A small sound classifier, trained from scratch: depths [2, 2, 7, 2].
Rows from block 9, named by matrix and row number. Each number is 128 + 32 x the weight over its row's rms, rounded and kept within 0 to 255. All counts start at 0. Numbers have three digits each. After the name is the row's rms in percent of the matrix's.
# conv: 3x3 conv (model.blocks.9.conv.weight, 384x384x3x3), inputs 121-131, a 3x3 kernel for each
conv.103 101:156128119098136141136121082082167146121124142111143120146106084111109135108157095044138137119190109165080154151088082167111143084050137144123192102130113130133127142107142169145114174156110154109089141164126182139099134186103158120070151144188074181132118079169156142127128151109157095050124124103
conv.104 101:146102078057211136124147111131181086136156060125160085123174094180098123164148141143106130106136169107108104189095151134138150069115087127140164111117117099114128134181133139139095099151170182120119168137137107125124103130121092116121099086107091133147139123084138131168123186145097074112100069152
conv.105 100:101092147131146141092209153102151110138108169175185099153159122117081159126186096123117139043172067106115106145139108169100133114159157146116095147144100130117113178113170155118130107125117142043108139173163167153054139179089117149111151095160153080039135131171135128124130082214114173115114144157
conv.106 099:163136099110101077086143179099167088138148134090135122181146144158119146129105103145109183148118070153093158114140103124172058134131150142168067085099127116146155061153169112128144165143184191166134112186079116131113134140145161135130060106069079130158126150128119184130129132161085140191141135144
conv.107 100:126163195090132112186148145158176133105129065134105117104145096134114115124122152168113133109115053109163103163099131162149089090085156158173139179109143128147135120168142091161102115111071157132117134117151176194126156123156189118086110154104134090082137089062104116118075167089123143121129110115
conv.108 099:086145094068102151152109089111080103091147152178145189098166048153153069126158162136115138135125120149109130098178139127136130180177162134114135173049136198128128150131088098097066136116090098110151129113115168153218136116127122122120105091150113119117127103123109140131154122151145094137111114150
conv.109 102:055092114114118116124064103133126121128156143164053136095109106179129145107161089136121136141159095150132174107157119093093163122123112175173147086154152131104141154139199085111092123144064111131106166146140153142146118113161145128133171159163121105143137157103122124113088041100109125165134106149
conv.110 102:124176105096100128164146125197206149145051110129138069128131127115138091077130146118089147092126146127107157139176057161097151077127135088160105102104110169102099108147088108136151194141164129108104132146117087136047121106089090156107147155113089123172096155125166137183124160106094060136070122163
conv.111 101:102143158103203148150087125161113117168089099152131078041150176091103160170132106139099186170204171095120095138153142082117127160191146159105090182110112057118093133121094132122058146140116100175144141115057166158131164154124123123137119133129126170147133120108066114087154148115115149124110155119
conv.112 102:090209134081155066134102113168112111112146153108115129124123108131107080147113084156124138144120167130136176122103125152137173192100144162141117075128115092097101173112171147113112092151115109112142145093152151125141123178132070135123101134105126104118183158108102083160124127161102110163156097069
conv.113 098:108181141167163164124175177155165138156091064164119084134092071075182129158117166148176105198139114213128189072117108084113101099144150141107111174134111153117095123140184089121139140105130153103146166101167236122118041079086091179094094133146120093141153143082196091088129097172137166097123120136
conv.114 100:174176132133085124179209136115163134028146116137197106193146091126124127110110087228177135153140076103127131145117104141095100135161099115148167094121155086163146084107132150108106129082105127150170135104141188153083158124091125144142101102173119231111143142113145107121115173111120121160173145170
conv.115 099:119092098096087105142070107065137108169127107097097136131108117086133135173118139084078111099118111190153170147113182074136103088150096128179131069095120124124132146134134081117097148125101132099152146147069147099120099110112141087174092112092182179150138130131158178154117092137112154156151085078
conv.116 101:168125150141125091129105149110161075172117102123194091186178109119159177099161209155119081117083134120095152113108156113111077098103140108153176134060157154142157126116150172137115119166108084150115180133146153115144155113109154168090133165133107149068119080180135115088137081121140093143125129149
conv.117 098:111111121118131064080142162143114153114151163128122185120102138145088131135106131068123158108112056087130113115125157176124120149080092159164184126144105133148102061096091196186152031095144152136178103113100123142092123139132143127121067143116116091052097156155149183125133111130213145127103074080
conv.118 098:165092113101126109173156167170129169059093156194132173153136101101129064154108152173160097157151125182160126155183051155044132094181139101148171129164079075139141124168098161051080166142113083217177127180117187155073111153149135085085062133126081134083084142112073108094107122172158063110142134156
conv.119 101:158190119139106141134148105117157117101147152135166147156132158144144142118086085176139178109136153136108151099136114102140078121194136132138117111136114085163201175091114098100140123089112192127169132157158109156113111107188093144134096202101146137141109115153171124156132155118103128148128143035
conv.120 100:107065106067079112135112117132117141112105134083105137094120131073100115130144152135156101108137114176159126140161174144085138152132087062152172166126160148183085100098107105163144137162143092149127172093100076049176126120124129098150157098101054108135163157120147072098144121127101126078139084101
conv.121 100:105086130129146147152174151077164172152185097121076143165149083132124151108104082129099160167152119146111120118153141152140114180131086130177139131113111084168142153198074154097102091064101082142036104110202116095159092090140114109092060119138177184099104130121110156140127159159123107148138175099
conv.122 101:147099152070084149155087171114076132092129134145125104136123135164069111120135181193089107138125138172146097093130166058119125185158118112099039103125101099072175152099166173139145102143163170197123144153103088158092141106151079142082144108163100082098102161129130113190190113075085175154148158142
conv.123 100:160132185126155134124136185146110125196089167149167104092130131121157087169179019127166178198141122174155138095122116114076137109147160076102140200121175141095083163124143100144112147120053108114091141090129188139101153116128116110090085166082188116144106076109146154148055067161158105163043116116
conv.124 101:144169120062104201055128162139077170098188080155107057091108108107141098101147135103116151155163119129075132154081148157094135174168102150119130112098177188178140134121101064081093171128118153053079154161136110142180116145137091178097144088120097147097195138193097167192077065166142125131121100088
conv.125 100:069129127124123107054109146144127086085118089125155145094170128094131080094083139096150128126142105176128160130111181194108125170077157150176123092137099135142210171145189129078122094128139168113117127133094139131166187110149143079074169106099165107117148164091152136133126141162128098147142176130
conv.126 099:100090081101144155124068082168163151123152138158108092133131096111074106151166073158097113113085122118173150122165102147146094147116145095177121163137107116135152146144084115077101180083174147112157112144086068158082160141127105126142137137102098128125092094158136070119162091109155175085129091116
conv.127 099:129120165157081116172148144107136141156183164173131148128084116082109085122138160127127079079152100067146149132117116146105148102169156136125167167077164132098124117156101092101092105092155095089096090114095153134083173142146147112148119122107119097118119127141130132129143174104082135181090119116
conv.128 100:127091093157150156102111148125077115143129138187118154099121136190138094120202128120112133199129162102145158104123120128138105090112092125148127144110166153109121104115143115129123135109139150134088040143090131149124162141188147073086151151117112098110116115185151155141085140133095092112087151112
conv.129 099:168108167097165145113154067146134124124091207147115117178121151213145167164133124154118110178138108160176098116072154139102132139141144115117147130152232087154176172173087140184117143143104088052106138120111106159083104050190174119122156133079153136127148154141091098103121177132081141146123175088
conv.130 099:146056054131121092090142169078147115078083117111133145078119102143111132160162127184121128144079098104143162086113099123124186140117126124150130128161102132158077041140105114099054132121109128133038197086161105159130104096139131143124171200121131137108138119098123175094127142100108217149130134161
conv.131 102:152124169195174168157103106095161156178123154068147166137106086137152102104081173101109166146190164121180105121107097142084163127126148089096112178099109117172100185065079134099162071106095150126148096085116145196077094111114078077103094163162151113178187164109129134167096210148131143165146087166
conv.132 101:100147088157150083107159112157137081176108125127116104183193081122091133114182105124156121109114057110087113187135214113129079085111109136132146076157183142133109124124093149137093121092096114108084171124089146156096132154092106072168090122170145126080139167097103155170128135106130128151096106096
conv.133 100:139131110122118152119209054128234114134140035162157134122139158108037083118169144126154095120177193104116127140100149106112119122062079131183141091094162079078117117129121113138142088124092156116175143167091093146164129103128110118151109119141131157105145117099124153126108132120132170137122126145
conv.134 101:182129212116133148140128143077074136152108127161107135127177122135091099125155085095093142137111157130126081077069107116154174089131145151145100166154152180161062139125153145118134134124096161195156138113171133116123137185187131136112133132157080129138161145104120154087147137114106172084071108143
conv.135 102:110138168104164158145075144075168182130078104096118105142144112110101137157160097092144162139135116111110120137175129132058192131106112140093071153098149144158063095141132192094140138095157109129154134193144163100146140112086096108155078147170140145120163170153191089113164057106186101103079097073
conv.136 098:120146090137073091146100167137151150134117139120139095098163156079220149107160114137120111127132127128139075126138127140140105113183177094126123148134092120167113146158102158079139093112146134114145156149092147102142088174101122079110108170086141126054084151145152146142110168081172095115202103141
conv.137 102:122063171073136170107145086136107153085139178120126098085084102118112101120129162147119101145080145139181158078098123131093153120116091116162174125095063107103118171073142115174151170133180102161088101116166120120123142167101124125134104152130118175174100067095078080149108151085165080108074114142
conv.138 100:142139153117149131129128137160133146100134176072126189144119126135079108149175103110102127050104181073173147090154114084107107120180120182159058170166175184182136051134109104139152068132065121126149134115089159142138123128135167182200151117196142108116131124070090130102119130109108114149213103198
conv.139 099:161133143123107109169112108107139088136134091108140126131116130151148150139124132133146145104157104183190127136137126096127116147115107080127106117211140171109111076124111094118115116116154119185098147165117145129153120161111120207126136117163192128203067173136156147141173146102160140149197176123
conv.140 100:110120150127140092156114114140162086093168116151156146089150155126160153070119135160127147143141160071155138151153172143145152138176138094121135165103134119067156096175115116144152160098148114131100123095146143089095117163138107149091113141139162095081181115153108102234168150142071153101157110142
conv.141 099:195133114130080174108089153057075165137163095150139140118138195156147162077088154169109099157110125155136105114176137130151169176106161114112121080165175157125185126140099154145114119112149183155123191171164101123099116142126147185156088061161141050139129170078139107121129128124158116128141181141
conv.142 098:058151148104143116102131197111136102083117108057176128098129193058143132182044198116144105108186129114170161132093076151133106131106090125175158087175131149125139142128104172141141183186087115152120118096086130134143092120086149110135121150140118187135149109101107087131180121084120187137140158144
conv.143 099:116144063125135152135151169123174158163105102106102121106149072100113149157107112224115148104144095147079139099190152162155117075206142129130124190171039115177126118125137147150125132100114130103111122089104115104152156141124113126065154155161167102111131091159129118124088128063167129111073102102
conv.144 098:170150137216138101123060111137110123117137096149133108140109134100143112109073080138165141098121146168167172114126173139101176102089111170087129200131144158114126059142102099165138124168117217114128114122112138131089140106115180186159145093172133178119139055178141160140190123126082098107049046104
conv.145 100:142137142207128139111122153138129056083142102089104140145194073121126080095196113077166135099075127092140103133130127144140126128096116080123072156101119080141094135124085120063083102152139142169108120140103166122144099120113076176116140131147133138090166113083138119195195141124166119143077144136
conv.146 099:159128108151068067127135057161105160094083117108131095133147155138188156075148089153145117124140164117102112118085123117102125102154157161081157174118174111095131182104016156142131154086158135079164133057140102168049111166172132093113179132162159147164120127164054186084100105106109120120092204124
conv.147 100:147136144133144174131128176189144116145110139065097145145163136101151148105141068138172153134131162115093114167094091109139134101103113126082112141091129143111139167126172094096092133075152126083123055114079153068081120127180115156133114096142094126079150124117133102157123108097186132092107223185
conv.148 099:147162133101104131124129152128090123164094118136097091105157121138146111104093116132106138176128134079121093096115102144077113150072083145139135181131125122172144069120181148123155159129099183111144152113133134098117139142065115104149139098139101124157071131139146105082127150141120108107150149124
conv.149 101:161149084132174128200150123117143115130160181076141119198168183146095102185097130140112090110110156093129142150089121151087143117118123135092121114088147162070062126138124179093149152097168125085144099112236167094138126129209065149102146069073103078174098103090113163142083203172111147151123143148
conv.150 100:116090130129091110137128052139079183109122150159142146175130081096137071114118073125112061130168183133104155173097129113192130117107073107069161070162153143071076219166159156131080101133117090177181087119127090067146124102121136159107125095106157094125109108151102092173127142136140117071108106069
conv.151 099:117128153142132079105130114183164113156128101084082077090157062156136111117094095178137088152113099125090118171191146123113117131148154155150118089136212095101090152137157140108179154097227136130133084158161183130131138172192130146095084150190112125167105091163144150089154093127091092122158075118
conv.152 099:130109125097190144132187105154090109148146167140156162171110156163130157119165132120093098138097106134087171060070124169076130187113090182091173127102112111237096087156074155174164112124149098126173183150092105044077176130151069098147136116148081116119159093119180174121124160086125104119143134093
conv.153 099:101156061118161090098127141133129147125114082078138117139146154109160143209109101102102102173112090135157157192143190181099183164076165104119157122077108123094087135147087086138140119138121123123070114111100136109138106144116115198086156113128111121130129169116139138071111106129135164149183147150
conv.154 100:073084094180150145145141160104135108135117132147099130109119103147113142142187132119089187166149121116075134095144095091135078124167140162164113185148139088135161154159193083160084110152125143116100092121147103111149148170142123122150105116160147110090126129106142152106169139148120066102133105115
conv.155 099:138119094152153152104190123142109128166128147191141135139118125185126137130117121105082137070141082151141076146072126071157135132168095136140134067109145090155136133110100089137040151126195118099121158149132133092117139170130128120151155177160097156081148092074144089128157184090153140173086068136
conv.156 101:156127119136137124109117191205121052166119086112151110133145162121138134123117118112062125082133076191157162102094090193132104113113066111064169147156120193119098127125137163124150110153157103117134110177119120172113175107073118129103103125136134135172117182091131157120115126164136121114159095170
conv.157 099:173193119156143095125098107104152150088127090114145120121100136108080102164145117096082097189164080099174162140192138112116180134105156062096105116128136078110153120114130152141106095138104149126142115101153098093133123113125138117123123171160107143144162114120174091111096135140117159174098114172
conv.158 099:155153125104101185053135164141148141087097094142065107153113114135125096084088059151152180124076123146140143183104140144123063133105130060134092160141144117169129084134126126112096112194156202139120105117194123093130149138121102115081153098130126106095121127152166137127158132101091108136102102171
conv.159 102:180138160160129170135153095095094124184128157180125134136178157141145105177129085115131129156130147084048105107162118153122161108167150144162124094103153086112118115127119114102152138138156178056057065109120132098066157156099105062147163099138120114094161127083109043094117127132187126148128153146
conv.160 100:085140127105155106124059085122105136141102155157121136118123129135097137175115091100106113119126145135129156119127136096075143088189126130101180130183116157136091165101107152142174142154104090121144150157080137152128141111104213098173158099136136067086138092161116084126111135127133158102124145133
conv.161 100:114117154077106129124047112094112103165114120145148135108152098150156143141193095189130126105142074150170144143165147146150139052088146079137099130089136184161111166151069182139083096137175107175147113133163115118108131157073102102138168149044188088128129131137137096090125107112078139169172106110
conv.162 100:125083064118095126142156134157084090137111083163130126110132110142167179147096044091126122122194078109152124122102118175100176158098122080142129080143187105077133202068070140115090119182133152098144126119158144127154178090112150057112080153124146157148090082107138160086108191161127112159176221082
conv.163 098:107159171133162110132153086127099099074167119174165159117143097092127113116146121180141153020105116168141062144151140165193135119098068125127090125185133119085173074128133170113142143129113063150141127131149163126120191148121119096131148134100171083105148120137052133128119116099049123140108069087
conv.164 099:134138146177148099088106067195114155172143118153106114159125123147082125124136198168183153090115067154140201113123180127168139119132130191111091144088141135127107164105071205148144125093133085111144053124073098157099109067099129113174117106051084159155100109085107113136122151144154131123164144071
conv.165 100:130157144149130148087124101180085119145096111102156120098130145140122131119159109107139087158082082109181099149146138102111126130175158173120144187176133182145165127136138132179124136200190190133144137072119152109098128168194166123098092122080134125210126173171104118158101035144124113116109121084
conv.166 099:117168092125098084144098151112148062131131118117080158089141154076075118127164137191103091120179131113180115112065093189117158125156059095088092133075107130134194088172096157043116110138139103173159144131156152080098167110087117186150105085060126144113152164158121167117081101099165125078116062144
conv.167 102:158146124125121170129143128146116116090113203148120072095119187213144141185089151165113151161136125083102131082109183102112096121134129160120123117119116096069115187107157112112083098120204132128106105068069124093136136158125137106183134133097123090126104124165105191128166149125119119126161124132
conv.168 101:135104164118195095093084136128120104114114149154155126159135198120087098163106085096095095124071132135110115115161129128119132141183136151144128097109166093109106154099127153117144115120164185151109098153144140097173156152099097109148120121164125141110149115110082116029100132083138082222158179113
conv.169 098:138093113129120080066087101087149171122152117117218149137075182156150163100127091156169133134129093141116170136157120135120135119145116124187136015128090132115076137085104147200119111147127161172093182075125120090130050119121155083072143085116176093094145128152087197101142120092165105133132132175
conv.170 099:099135064130096122120055071126119070142163137117175138138122127124069113093130109155064118144128088129184114099149187148104134152142097154119113120093131081100119157138136169059090101162163109160132147111160101107117133104163143123104107114165135120109113180104136134160178142090185167109163140105
conv.171 100:116110142155074171058084151119122175181145146128057110137126090114144125098091130134054106114113163157157124156078167110114161202188185167176074128094118125149105111194133054121091129128124127170129122178138147139118148146123176097188124109141118092149160149155127135100177074128106110163116128095
conv.172 101:140082126137163120183134082073178122081109115119102178125137151117115163060153139114125119120146142156174151109166099102177133114154149140164081113133099126144103110105154153119126087150136119134196113177194133131047156073153077113175084075092091177077166076159143157171123152111143146130138083159
conv.173 100:158110100174078082152147135146117188145135159152119090149134098145102119155132132182107133152128108137063131108122107178144154171122110144133134096173122084108079082110137105143139113210175166140143143149140079110120181112155124135105142083112110103126141175161184160127136184126102070142093084098
conv.174 102:159127132147072106152129137115111108139130180118142141103098125123135122172114139152108114089137151075101132096110081115170182129118180095132115145104142136107170169098133110131148145098109097081076135139144106105146120147109094100119139097178119078081157065105158129154167150060122108166175147159
conv.175 101:100083158131112160100087127151119179143102129099097119139095127187132146130157162184080091203146114119129110113147129156081132162132130099131141083101133150179140120161148065194077126130132060136117118129147093067156169115126093116190143111156096094156113183133101173110133114146146128128106168164
conv.176 100:100154167107091081149165141142197145157135142187106096101130121128126169143147203141117165174118116110083167111077134098132088223140066166112077141161143168154129162119110112092090135126137133095100208145174122110123131119159130098137121133141145125106151164139117132150093110151152112158151126137
conv.177 101:109178182114143090190128150082164144102096155099093106097136162146098141131148124115131062115120077145100094086140154095102095121103112110119135165114073119146148069148115137098181134105121096121163149125138154176136124099173047153125109105144128140152101160125139121143172162126142125110126165152
conv.178 101:163088146176102091167118155144150144101117133181166130100157115072171095101092126145136038133139135166130060143163104073083178089118092138129139170136141094156172146118165101119090124108170069124096102119109096181157130132116072124136104100132136097141165145150136055127163145124128145070104087111
conv.179 099:141102162178129128087086141157162132113096198079117100129145073159169113096184128095128145159107140164159098095168150144158083080146093190096130147124143119131131088129166119123128116200032106141103128127103091126125202122060114152167105088108122115183096169157179177091129158118156098147132162130
conv.180 100:125110141070129077042121108099096138168082075099127124081078151067102094080109171104146086090155175140148176177130100115133152150101164052140158117106135093113103171150122124106126156190085168087089140143126140086124192098148127115145134117110103134122180141092158069119164113101097146169175096128
conv.181 099:189044128082180118114092148151141076152121078159113151136136088098086137148201096162103197141170130068091078120127140127076128081128112119096125116024123145069159135143151092159139212110089154132134097157181180095104096117138146129143140129090102134155155121165146096172087144155106128139140087088
conv.182 099:165099093158088140172147097097131143149131179139195138145148074105110158122110128103138091146130111078157133167159134141074102129082098098105127220161106175148151157109124094054162110115136151084116087112150126154100189085142080150103171102102132065179133152134141058079119145167152042201106156132
conv.183 100:161080109160117190141150151138128174189124086143137134145148146088152140119109102181171218135195099104067119132120144128139099193109103142125162102140083147160134139112126063152118148084146147122181159126154079108168152102137121146136095184119153119183130160112124167120141122189124143118091155160
conv.184 100:158066168109170178123125190159146039094146141137142073127130118102088123113114161139157187151135053155182124102153135193145124120102105155107146104154151140118152176187111177167090176077126132115130097145188133167142108153157130156090161090129125080163187175097139152137099106160116097106187161145
conv.185 101:152111126130152125197127126119093203105151083148088104123140149121176154128090204145084093112105135191110115184164167107119083120100180158108113150141128108091086099140122099138104137156112165090044111112130120136106094131170139159129138127077148120146076121115183058164112172142155150214139084106
conv.186 101:153127111156108111098136089149131106116133146092127148158165175090139102102140135176121120112116096142088123096151184130183114095127182157206152098066110200122088123168070189103175118071065183137062164083161139096124115192188137132132204095144098156076111148151159068177096123080186080175181199160
conv.187 101:133138118138148096160156074089072110131098122109096080090118132131212122183120099061161115103211112133108130120158130114152093112102131122163151158076196122190120146139129105142127133181110115121170145090115189113139149100138126119107167132064106186126152094111093112150101143140134110163104102140
conv.188 099:108137087143125102092132156145117120179163167098180117131178120110103130063101092130149140128134122083104121079162134149123154103118154094142096139110189180177143133115157128093064172137151069084123098165116088115097072112140137085102135107159110089126090069124088122179125094104117141164160088120
conv.189 100:165157128126109135136184069072155109128116161184132171161129121107145149110060127199121157157065146090098127165126103127116144085082104138143152130136151193129114114137131169105122091143143166135102091124144116125127086186119149121171111080141090121052159126199122139164095068063119132106126142102
conv.190 101:115117127164150108145145135078100118079219139073118158136140108141121130108125126107159133117144166146113137147099121108127131185155079135138130162156169154153143135148134146107159100115118062148104131180135117099160125091117155116179109109131106189104111192128177118088124152140093134115111102139
conv.191 100:122129108042160130136140112169096058071107155122117117114072141150112106128117081166142145141074138145155119147197089121165134138120088088137161145139140114122057142140119166154117134132140138136162132150132126168110153101116142200113161128167170165168061126160121208103124139098082061104157110099
conv.192 100:112114166172144107123185088133110088114133124157145135109175127185111121160169160134126155142107074129138114157121137109104110127111166190120107097192079151130114098097103084095134156132167154124165162097144121159139179150138117127115040110130122092106084170129163103121101196157131164109132112109
conv.193 098:110098116153108124110127150070120132184179116111125104143106155076127085115120103155195166141166085118140134109126165131098132108125040132122125115103105155153178141104146156096069136142157097011114121192086129125143117052167127133195088137217096134126157158096119116138227138108142131113153160121
conv.194 101:094092134144121132126141144164114133108188178140112120069133175190088160184130093119173163092182150099102133112128043136092100127116140156169054176148199101069101122129194151145067081090126131139056187101120182150136143189116055129165076037119157101148090141181103126095177088141213121117130127137
conv.195 101:154150089141147121127121134165216111134137101116092072125129176168102121048122145165136130165116116124119128126224126171120112141228121146131029140138075077174114140153113120116166122092091164131111108122148146176172086193136157158175098118131138146142129164141115165141171154149148189145086098031
conv.196 099:080110144085144104057165118087131156103145071124066100179146114139081185122086055101129126050068146184138174158142158142071162176145103148138076124118156124125127133155159141077161062128191084097077090156079157110129157131162125089115142133112130139172130076120125138113194092038165135155112138085
conv.197 101:130091127093141122036100157120133153148146168092146146149126069159080106147137109167121071144157190105144169146098072096165136133090096121090174114101172109111149078096112081066133150145143195093074150107120093158156131121150123116094074123141197122126135160153152148108121127209066155149164119160
conv.198 101:077131123113076144147057037197136143164091158104083144153149105125155119137145149116132117105162195122186138128105157200086194106054148103083128124155139139102146149144150089172104115081120114145146171089149102128120081179096141141118156149127085122109150154121210117152134098177122092136057077123
conv.199 101:121119115127128084123128061120154132139165160096159104137124161099115108178061162131113123114106074093140155126111138093109164119119117135097060104148158064079160127117083189096217081167152146143170058042070164137129087180078118105127117145145112127185142119151114117130163181132115163171088108082
conv.200 099:038053110055123114159092107169149226187147195117108181135130081166161080071125199140084138171174097107126098125132135152129179111076092136117128141107084091167124112086169104132153074112132096155170101111119145178133079137114093209134140122164118191045109119109126085151190090153147100169092121104
conv.201 098:138151122083129143105127139107141126132102135164158135177104082149117118083125093129118166064093102109148082118139150182186120106086177075090105111115160098120131123151146132126109139081111101160144076115145125123164095089080147138120122150171126129095138143078129175134112120124137132147113165046
conv.202 101:113191149104085107096205130158166126127073199140135148175145108136122121188151174138134157170047117144152172080175109124146122111151150141115122131123118081169139123125137181113097088114117152112142146105089111181072097141098107158049109096094106152193125122215071083123145125140107133159168111122
conv.203 100:150122079099059108151151122102074103117155126161097150076127098174096152130170133127114073132125132146149174066121177162107145139189144164130115106118151131110136114060094156123144117119123084111105093135108150130117159118126126145105078110115127200157183116076136117175164067147216126145117110100
conv.204 100:123089145111123049139108125166125127170186160121170115138144112106173126112071119148163109104060116130117142105094174111143126127086160109144111113098119129145110107153146059118163167119134146089114118134143120168124178124106056115094140146076116129130127120198137083164135128071106107103081127124
conv.205 100:152125064112078104114101122133093119128120098169106036121112134127124070151149117125155190137108092174188164117170121113114102108078133105141080125105136120124193130121101137117133160106150152168138106092117113109160108044127161112106174097123159167173102158114133070132132133174125115150153078107
conv.206 100:142082147116064060167127134109103154143148156133165127105144161146137067146118119149108144192127151116102113160129178144160108177126169091167158156148115153144086103108120159114172092092189096123107112042126138122128096144142161133125075072134152124157078139125129145100130078059104103065120077045
conv.207 099:122138113136133167135128183097101150084158141112082142100172141170163145165097142123104177042171102116075105162112147140125059177098183158080049077120095133178151110154111125144137142140176124161087156139118111105151135162119130132155107132090117128150079124060111110071072109140053177112176142121
conv.208 102:140147121189182095073103183127097154080061087131137074081111142128143120093148082111114126144128050121118113153127130114156147183136155120071090124155098119161105158097119156108137125119137099101127167142132113027116170138081137113121116135092119140088186122104154096158157201168125189101146156133
conv.209 099:107203141131139091124083116111169118156089114166131200148107136122113145115109149127102167119108132194134198140077108136113118109054104143082121111067104165180157107140159143205122160129124127153177124102133121151095100137135130148170140160097089093161118128102129151098099161162102124140151152084
conv.210 100:142079127145100200119117126163126080178131115133160127146131164135079137129100144079152181145112063137154075187089085120121098138136107089121130114139144095104165147147136122104134117124126107120148098138174052112149154154139165170156136053152134158134132073144129113141233160154143154117159101166
conv.211 100:094085157146106085065047108166115135189124125091119145130157154177106163105173169153140139167161144162172101147134112114074202140117142140135111175109084122076125114117113154110129060070127111088131064136172095104156194087165109144136124111187133123168138133128119126084124096141151145123122099148
conv.212 100:108083160168149099111176091152092126170120120134163111108082130113122133132117113142109181141092178086159144131130112119102133192120142099156144100153108070103140091103149098120159076146102150100138140081092149066112105107067032109129068128155122055146141113129132123107102163180134104117184123099
conv.213 100:158180182150123177125094072110133092106096068153142162112121090125118092173088093093172125109166146110140053143116113171101064075188171081124090124170153155122122053095065131133123169124143158144192152160178133115110145111151110140135133100118191093126110140116164073111086098128149087168157161159
conv.214 100:143138097133113062142084136171095114154116113142096108134075207123113123085126144166048171142184086155139113143141178141114192127123121174124135128115156144189138129138133067101112116090127205111098133104083160098099187112077198136106136069160157076133125137162091130135152121126120143138127116166
conv.215 099:165148096090089112150112158082126135149160148092136118083163217179153154174123131141149167137123137127175096113125162130122143102088155100116154087100140149119128110075143156082149135138082146148155116113174137205092180081127103130110105111131151114139078085135087153124186085132096130070126122100
conv.216 099:128137126067082180104121119164131127152152053139097117083111100167120152134195160165162145164197112111152148132055164122128171097129108140166178087143105127145158105130129167133176119105133140153111127149055112180148139113137142072154147166096186104105156118135118062118105148153097159154124185122
conv.217 100:074110082138125162124148064080161101100149206103163182097113136118109123119103127122131128157172102116178115130144172162194165125079166171167115189137189100129152137132156109095115123101072152126207135100025056139101142133179120156157119152105123188127124141129155143117162140121148167141123119192
conv.218 099:193124089147144104128159102102147120114105134112147185127106143162109128121097089176155126168143106175146101169124119081121095127117100114140176062078154141087138103137055115118089150110129113146135133115103077118140116128150145131157162068146062143123192122161102126120150102107095132176125122110
conv.219 101:112188139114104198143141113122111124087087151134088128120100167091100093112122118215144164146169201125144184121109137125140127076099115152097120139124114091078062178060096121100147064139168104153155106102169143106076125111135121102187138078111069111202149170104102133122100130120095137045110147130
conv.220 101:150134073115150107177133092118176148127197117084172055148182108150155202152159143071129174121108111145202128054142142069128221149083142098177184096138147085147122120065160127110138188197144098172080130152138143149126107120088153156166139098175102137121094162107110099137122138115128154101102151119
conv.221 102:186166155153116076077087099148181137207160101118178128110150164141061109190099147090083113150143141102116190146138122151175180094111159110154183065138109124091165083149092082079123123114112138099164130131173169105162149151152130125084070166086123122023128107108070119207180115151098150138107108064
conv.222 099:113106161147168175107038134128161108114091122109125091157133132041114095094118168129132111170093127102089074144159097074171137136147093112144140090088126104128124091114176116159092128174087082095107164121134118076154142059135156125122115159108168155126148101134101124153096149133098141103199127149
conv.223 097:073145146129116068146125128112193151149172193181107105136145137154086092107131118111119108135154034110131158155133146166135081181122136144135130127139132099151162174179091133125145098114147143074150137149148133154145148152173131142084061124071083151129100098200078173102139083175122123076150094158
conv.224 100:114123104164140136127159093126124152138166121048124171129107159155123130166100131170182156105108164180081133188061130133124068176118103083140101099151122140134074095158083063106129153137078138106139076128096092138085093165099133087158107116145134147063137157165159139168111163160154140067123144167
conv.225 099:104099127127165101138140106136127095092087111133088088098131102143164167104111147118204167143116148086145156180086118125164186153142132126205100139054111122186116141120145078100154145147116141109155132194145162150114128160111107145116158154180105163146130142140082176151148156136107127154143153133
conv.226 099:130078117128111132107130125123149075099104160198137171157099119104141114132128113067117153121153097139100138065147131118140145169116087093147140078132133137139111156166186116113176092136162113176099084107137134122161091134123115144118204110163119159142134130083122096101093161176114128102140138104
conv.227 097:077172096105139103158165099130102118151121090128146130136071118165144156165161129098186112132158163170147164159142192163108128093112116150102200144084122118119195099145128216069142118096105089155153114076109175193147151149113158183111133119162126169165108088158101124142113109110133101162136195100
conv.228 101:113100135158115156171082107125148132125143106103106077160099134120150161116074106171165168077088177091132122181118115124151156173167123145090131094122166082126139105146059140151161169089113135139141103091103082139114130071177137143110092137100160091096138149137156110101107065125161135075091143100
conv.229 099:140153089193128147102093118107095146104099126160076139151138161131102085074116087106118128148099089127098123164125141150165155059162138095150137118182116165154110092141125107121136117087105095107135121183120115118138163148138164168085070119106097159146140142160122143129154117114154151106116149153
conv.230 101:169182160133147139111089165051111190176180150116118154118167163145138131115130128085125118095095104107119129149135113131172145089103117081103142133160102124121164142114161138146127116141188151143111161137132081125135215122124115117045057090116140130110101137091142138141156146118087113141138127183
conv.231 100:115110129142150115161186066166151115128196120111134154116137126072206138143145121171102091169157146131174134102146160061174119170135163120154114118119152103185147137078189094095129118163188134095047169085093162044149091066089118107127101121170142089098108135132127015111102135133125057099058123184
conv.232 100:090129075075139114137135104147093173126050165144081172160131104132120080156135135167113108062155180122138154122121103143073114093150129101089106141131168134162151079071167147176140138174098083130136139182135101183126156117148134198166088120134164197111103125127122145120102112127144124094138239074
conv.233 099:129173130144156120094070121103166110149132095087104182114048095068082089106103184100092067056135133110138169123120162116107102134114123151130108199127116084099063187073112155136141099155133168130117155122162180100144118206097174126131091129163090151165068148154158113094194187206158199164096126186
conv.234 098:114104146136157163147165137117101146140167121126133128131095162140124148133118073089115076084063156109158121119183149103182132161143143079100115169153096113140150144135161158103124153111107111159105144106106204179117117123123166136153116070086107105135157133117091137091184179191161079161147150092
conv.235 099:104138129132115130103159115122107120086139120144175077100134118119115107109164144086105076095126128093181124095180103130115152070142121086067165137165100113145123084118165153134052168179120115104141161114130179114101083086076203113152121078101071162103165117151151113116108089148139150098162076126
conv.236 100:068055146144108148196160086168118168099165119171128144129121141102136100136120143073186160084135155134093111189090131072118153142074150138170148090149159149142206146139130137060146137135155132138130143149139171094103151078170137127200086079142105140145113067109093087059118118126155135160082062125